config.yaml
model: "autoregressive pixel model"
dataset: "regions of photos with short descriptions (Visual Genome)"
train_examples: 203450
image_size: 16
horizontal_flip: true
levels_per_channel: 6
vocab_size: 217
arch: "transformer_decoder"
width: 128
layers: 7
norm: "layernorm"
norm_position: "pre"
hidden_act: "relu"
mlp_ratio: 4
head_dim: 64
fused_qkv: true
bias: "none"
qk_norm: true
parallel_block: false
dropout: 0.1
inner_norm: false
drop_path: 0.15
positions: "sincos"
tie_word_embeddings: false
init: "orthogonal"
residual_init: "none"
optimizer: "adamw"
learning_rate: 0.0025
beta1: 0.9
beta2: 0.98
eps: 1e-08
gradient_centralization: true
max_steps: 32700
batch_size: 256
epochs: 41.1
lr_schedule: "cosine"
final_lr_fraction: 0
warmup_steps: 1630
weight_decay: 0.03
Rows from block 2 of a small autoregressive pixel model, named by matrix and row number. Rows with one number belong to one neuron. Each number is 50 + 10 x the weight over its row's rms, rounded and kept within 0 to 99. All counts start at 0. After the name is the row's rms in percent of the matrix's.
Before each neuron's rows are labels from the 100 images, of 14848, where the neuron reaches its highest value: "top examples" is what is common among them. Only what is clearly more common there than usual is listed. The data: regions of photos with short descriptions (Visual Genome).
# fc1: MLP up (model.blocks.2.mlp.fc1.weight, 512x128), inputs 64-95
# fc2: MLP down (model.blocks.2.mlp.fc2.weight, 128x512, transposed), outputs 64-95

top examples: text has "sky"; text has "blue"
fc1.181 118:69 47 55 51 48 57 41 58 58 43 34 60 52 44 37 48 47 49 56 47 53 61 54 38 37 47 52 55 41 53 49 39
fc2.181 116:65 60 35 62 58 54 53 63 55 61 33 51 32 45 54 52 49 27 41 38 48 48 61 52 52 38 56 45 49 51 58 51

top examples: text has "sky"
fc1.267 108:58 47 49 50 54 62 51 58 61 56 24 43 46 58 62 54 38 57 52 59 53 39 46 53 59 60 16 61 61 57 51 54
fc2.267 101:40 48 59 65 43 42 38 51 43 60 59 49 52 60 55 48 48 57 38 57 63 49 28 68 54 44 43 54 47 39 58 66

top examples: text has "blue"
fc1.154 100:44 49 64 32 45 54 37 60 24 54 38 59 58 56 60 59 43 44 71 62 50 52 29 51 44 71 34 48 43 38 54 61
fc2.154 083:75 38 39 37 52 58 64 51 48 41 60 49 46 39 55 54 41 61 30 55 51 50 61 51 48 60 34 51 52 51 49 50

top examples: text has "red"
fc1.289 093:38 48 47 51 39 47 53 47 39 48 35 59 34 46 45 38 62 47 50 66 55 34 42 47 63 43 53 59 72 39 53 32
fc2.289 088:33 57 44 60 47 49 50 62 48 52 46 43 56 53 40 46 47 53 43 51 50 35 31 46 34 51 58 68 48 56 48 53

top examples: text has "man"
fc1.376 103:60 45 70 58 58 63 43 42 56 68 50 45 39 72 64 29 42 59 42 65 42 30 58 65 54 72 43 69 52 58 49 40
fc2.376 103:56 49 52 56 53 59 57 51 37 61 37 54 40 66 44 26 54 55 47 48 53 48 48 68 50 49 38 44 45 46 49 52

top examples: text has "red"
fc1.177 098:48 43 41 73 37 54 58 74 38 65 36 45 46 45 38 65 82 48 49 59 50 50 46 50 48 54 52 56 45 41 60 58
fc2.177 105:51 54 43 42 67 40 45 76 38 42 37 62 60 54 46 56 60 39 66 41 55 62 55 43 39 55 58 56 48 50 46 56

top examples: text has "man"
fc1.51 108:47 64 44 43 63 57 56 53 59 43 45 39 46 58 75 56 29 51 66 54 59 67 46 54 41 46 43 62 45 38 61 71
fc2.51 096:39 64 53 57 49 53 59 58 52 35 63 50 51 60 41 43 59 58 47 45 50 35 55 58 36 51 53 45 60 39 52 60

top examples: text has "white"
fc1.84 121:58 70 56 44 66 52 52 56 47 46 42 43 44 68 65 46 53 60 51 60 49 48 38 50 64 29 55 61 48 70 53 47
fc2.84 110:48 35 59 40 56 54 52 60 52 50 65 56 44 31 55 50 63 42 54 42 50 51 28 49 32 55 37 46 54 52 46 47

top examples: text has "man"
fc1.40 107:33 46 49 73 55 51 70 50 41 61 52 58 34 65 58 61 56 54 43 48 60 49 42 58 47 43 43 51 70 51 78 50
fc2.40 122:41 45 31 48 60 48 54 68 48 55 43 44 52 54 52 63 50 54 27 46 32 49 47 50 45 59 58 61 38 55 54 53

top examples: text has "blue"
fc1.478 090:48 62 40 46 60 52 47 58 60 43 41 47 47 50 35 53 57 60 50 40 33 64 63 76 39 54 62 55 42 37 39 64
fc2.478 114:58 65 34 59 50 53 49 71 41 42 37 41 47 33 58 58 25 50 44 49 37 42 58 47 47 48 45 75 53 44 61 55

top examples: text has "man"
fc1.431 138:63 60 54 75 53 62 69 71 30 63 56 60 43 55 51 47 55 54 36 47 39 38 50 46 53 61 46 56 70 52 61 39
fc2.431 155:53 36 50 56 46 58 53 61 55 82 51 46 63 67 56 47 48 42 31 54 68 46 49 44 43 52 79 57 25 53 50 49

top examples: text has "red"
fc1.86 090:45 42 51 51 41 56 43 61 55 37 41 38 46 43 56 68 42 51 75 43 42 62 52 64 49 29 45 62 39 52 55 61
fc2.86 078:57 60 49 40 49 48 51 39 44 46 42 50 24 48 23 62 48 37 46 30 50 52 54 54 49 42 51 52 47 45 58 57