A small autoregressive pixel model, trained from scratch: batches of 256, 41.1 epochs.
Rows from block 3 of a small autoregressive pixel model, named by matrix and row number. Rows with one number belong to one neuron. Each number is 500 + 50 x the weight over its row's rms, rounded and kept within 0 to 999. All counts start at 0. Numbers have three digits each.
Before each neuron's rows are labels from the 100 images, of 14848, where the neuron reaches its highest value: "top examples" is what is common among them. Only what is clearly more common there than usual is listed. The data: regions of photos with short descriptions (Visual Genome).
# fc1: MLP up (model.blocks.3.mlp.fc1.weight, 512x128), inputs 64-127
# fc2: MLP down (model.blocks.3.mlp.fc2.weight, 128x512, transposed), outputs 64-127

top examples: text has "man"
fc1.359:515495539524523522444490506419478606524462569459412529550530452491558537521565444510557456505494495469505477535501576453531438472508544500391461476489433484495420528503419567456463424416553513
fc2.359:473412318452526519556522525462504527583501515502524512477588512499554507474514485582504478499520421573458392468532487531561531471460530386568475445474534487428475566587394486512506441491517467

top examples: text has "red"
fc1.402:495441446514607538536516558577452538465486527536505580545599517522498535527464511476562448581457472493520489541548464534434515439538585376568477455437536535422515643543364470519415470442506477
fc2.402:434505496554419526468497469536492480493505500409623465494450405463578470524459532562500516510534527468496506546485505470588457557546464566396473532641484499496410296495588492529470511537492521

top examples: text has "red"
fc1.220:470422564465491511493550475429419543499544505576498475520482452493576535422500473465547481543409486320456507510556476392486492449534477497495462616504507547420440606559477458560542487463411511
fc2.220:501488493505477488468483421498577465467483467491562469561497543543472501449419535589452551485470505599542480568476581494466529617418515486409439528561521611481468436488479458432436503452535479

top examples: text has "sign"; text has "red"
fc1.212:433522508587533469468610415538439581432444529572499490509491493468502478560566426446621519604521510555425517507452499526460518452488521398480427492443634403550459453590449433476394452438481496
fc2.212:516511444476531484432443450509517436521568473472504528551505565596503514477498390481457506514497458546488383513459532485476497431432514462462550528466567460437501442590514516458301403507499572

top examples: text has "man"
fc1.372:486566441531544635529561549485522511499532442476519524491434422551433483415519504516547522485506493532470454460428426542519461513513570507415454508445520474555520539469442538451458508504472478
fc2.372:494381487529496494556568513399520455418472527535514494502613548504527469535398507532508534517478537514582525486497522581470477406524468547510447498592476500400469544492557526552474468454527465

top examples: text has "blue"
fc1.379:513609484514574450548468509519501516431530467447564434473523538477449513461479610563494559456511493534530435491408432567545525508473575516466469460438532555487466558487513551557445528539508507
fc2.379:602495514535559543462476562408489529490454512465517531432470557549535586485569427414460493451529504541379465477578537499588491546459567569523510477534432509471460466546470414505437497549494467

top examples: text has "blue"
fc1.317:547548556497493556538513448512424531519502443552425604482450376479524479432469605588479524493494484511437463509367566483518468523522527472484545535513505486550448510397448445420373523542506539
fc2.317:493530515492533523461411483447532479466467502494446540435524539558552454563517584456496480558549415411457560502504523399505511472515531599495532556464504458506576485581483481527497570533472530

top examples: text has "white"
fc1.13:447496513477491523523530479468496571462486411513551433556463511449591475555490446604577536434474511494499469513364455492508586392561530507494526530558544589526461578557508548506510475530467513
fc2.13:531560625501477488516553537457464526517516525433417487495522483544502603562483540433455486558484522430441537524533565491582429527474489540541486577570474460441493461510515567469666520544520430

top examples: text has "man"
fc1.428:434498449603510500580561473507504457449534465459495543424423518492482519499497556590591469640538563535407514555527472530539416489555503428403491529512488443485499461476497572486516486439494484
fc2.428:469585468529595524467494530505499552509511569479462392474464449459479519432597558621474467523477539483472505486481514600508467528515552507434465492441436500460550507491546533525500512432576492

top examples: text has "man"
fc1.333:508468456460540489516492509612454425437510589481445537558504518517498497608492425502501525457521527521472489566592531537522462465606514444493486474539541485453479512431511537587470489483469427
fc2.333:473542448485600472499527480461507500421512519515479470465492483475535529443510484528523430505522494424483531471524466476475379568559521426511405491563484581462491493401446518480509528427509532

top examples: text has "man"
fc1.139:485434484526579521503497507511467600402564434493365614444453512436498476481497509607590485578477519453490518589461505458603472544546540462442532504388560469543456463454536561470489503486520530
fc2.139:488590586497564491503546496519433548532557534449474414472485443503497458482480549530489493534488521526433530471478526544492554411483539513445471493457506426470573515505540539492690526510582431

top examples: text has "red"
fc1.500:447499491553545536506502522575512560478463552484508518549512446403525514554475464557602465497463526532446480466505490446454484493556464438425465504439470441524490578559516415434475478442496497
fc2.500:590513469469407477449499473527539508488481489519450539501508464548532517571449469485480496553551442516503469512490505528511496521567530572569567484453451612489507525370429523491415517604442535

top examples: text has "white"
fc1.455:528381613484547500515499438562465555495617487508535518549537451576534491431503580572497486493496499483609515544362526535449546494463439474452545518494525431477503521412455462501419433537498469
fc2.455:429512346508501472469392511494466409499449596527499487432554484471522508495526428482498515491476544513394535541514543530494497488475525504494521491423462603472491520504490546537283558513516524

top examples: text has "man"
fc1.276:444482578571473530485503455556467548457429442494446521458517478468415501521529542491644429507458457537573485449522531474528511438541431519350458560518461513537410514551456487480506429499502427
fc2.276:544331626521561513450599502544467491498547564504499390532501527431469450511514569585431486507485453486511477502347498388529482496456532451499475519515548484459503520453480520482571542496548445

top examples: text has "sky"
fc1.229:499473537536500532425468485555409518452546509424457506478429496400462522507494496488507600464494511439575477605413559514515482534585539505456470520446482449448542450459494538538460501411584533
fc2.229:525542454550504535511452483638574512551471417536459447455441563446444454510544420476472490489471475500517552520503431473478501456508510520539514343524489528550553433550499554520496565501547474

top examples: text has "red"
fc1.482:565573645480534527562540460598444464503484495569528525465509484491474547453548497520515454551514519529517493532470529505434519443529472529363492492465428435412521418530434432550497481514577539
fc2.482:418617602403542526537484482586461444454542582508485455523523448518479532553471484511433523512440453454473495471440479473511499466486530520624480512513512453486437459486572500423480399458583437

top examples: text has "white"
fc1.254:482428528506402567527576501547457554483544529575482426461475480537492507578493535433501498520598461622466513479415523539540483518432483484479514479510480463496481457587535528540466470468449529
fc2.254:509494468383642490528553460477498467434474444522525462434523543492494524472522538501474552531513437495431452470482419436496578518469534484534482507497512447475570547520506492545392511399470565

top examples: text has "red"
fc1.94:427496520476499499515530481509486518499486452419530506528499469555559487542609509518616483487623559561424458497574499509518510459438498380455461421497506503483503593515422396450486534479506435
fc2.94:511564528508544484457515435442495444462463508436433477432442547487420484448480533485463506516449480536432437516632512515440461491542535500571517521579570423497486554595433476497670519557502541

top examples: text has "man"
fc1.30:483553499558585477604602574515492496501465481468504513491517469546498562472528471496599541530528531491453460477547512448571471443543553524422404507450485530388538529494441525535487433554537447
fc2.30:544464443509548535440638498412406520461504494500549366475455470460515486514506518522524463461556487536499547416431409497499513531480522534512403496466506547484558537460517522454423526572514468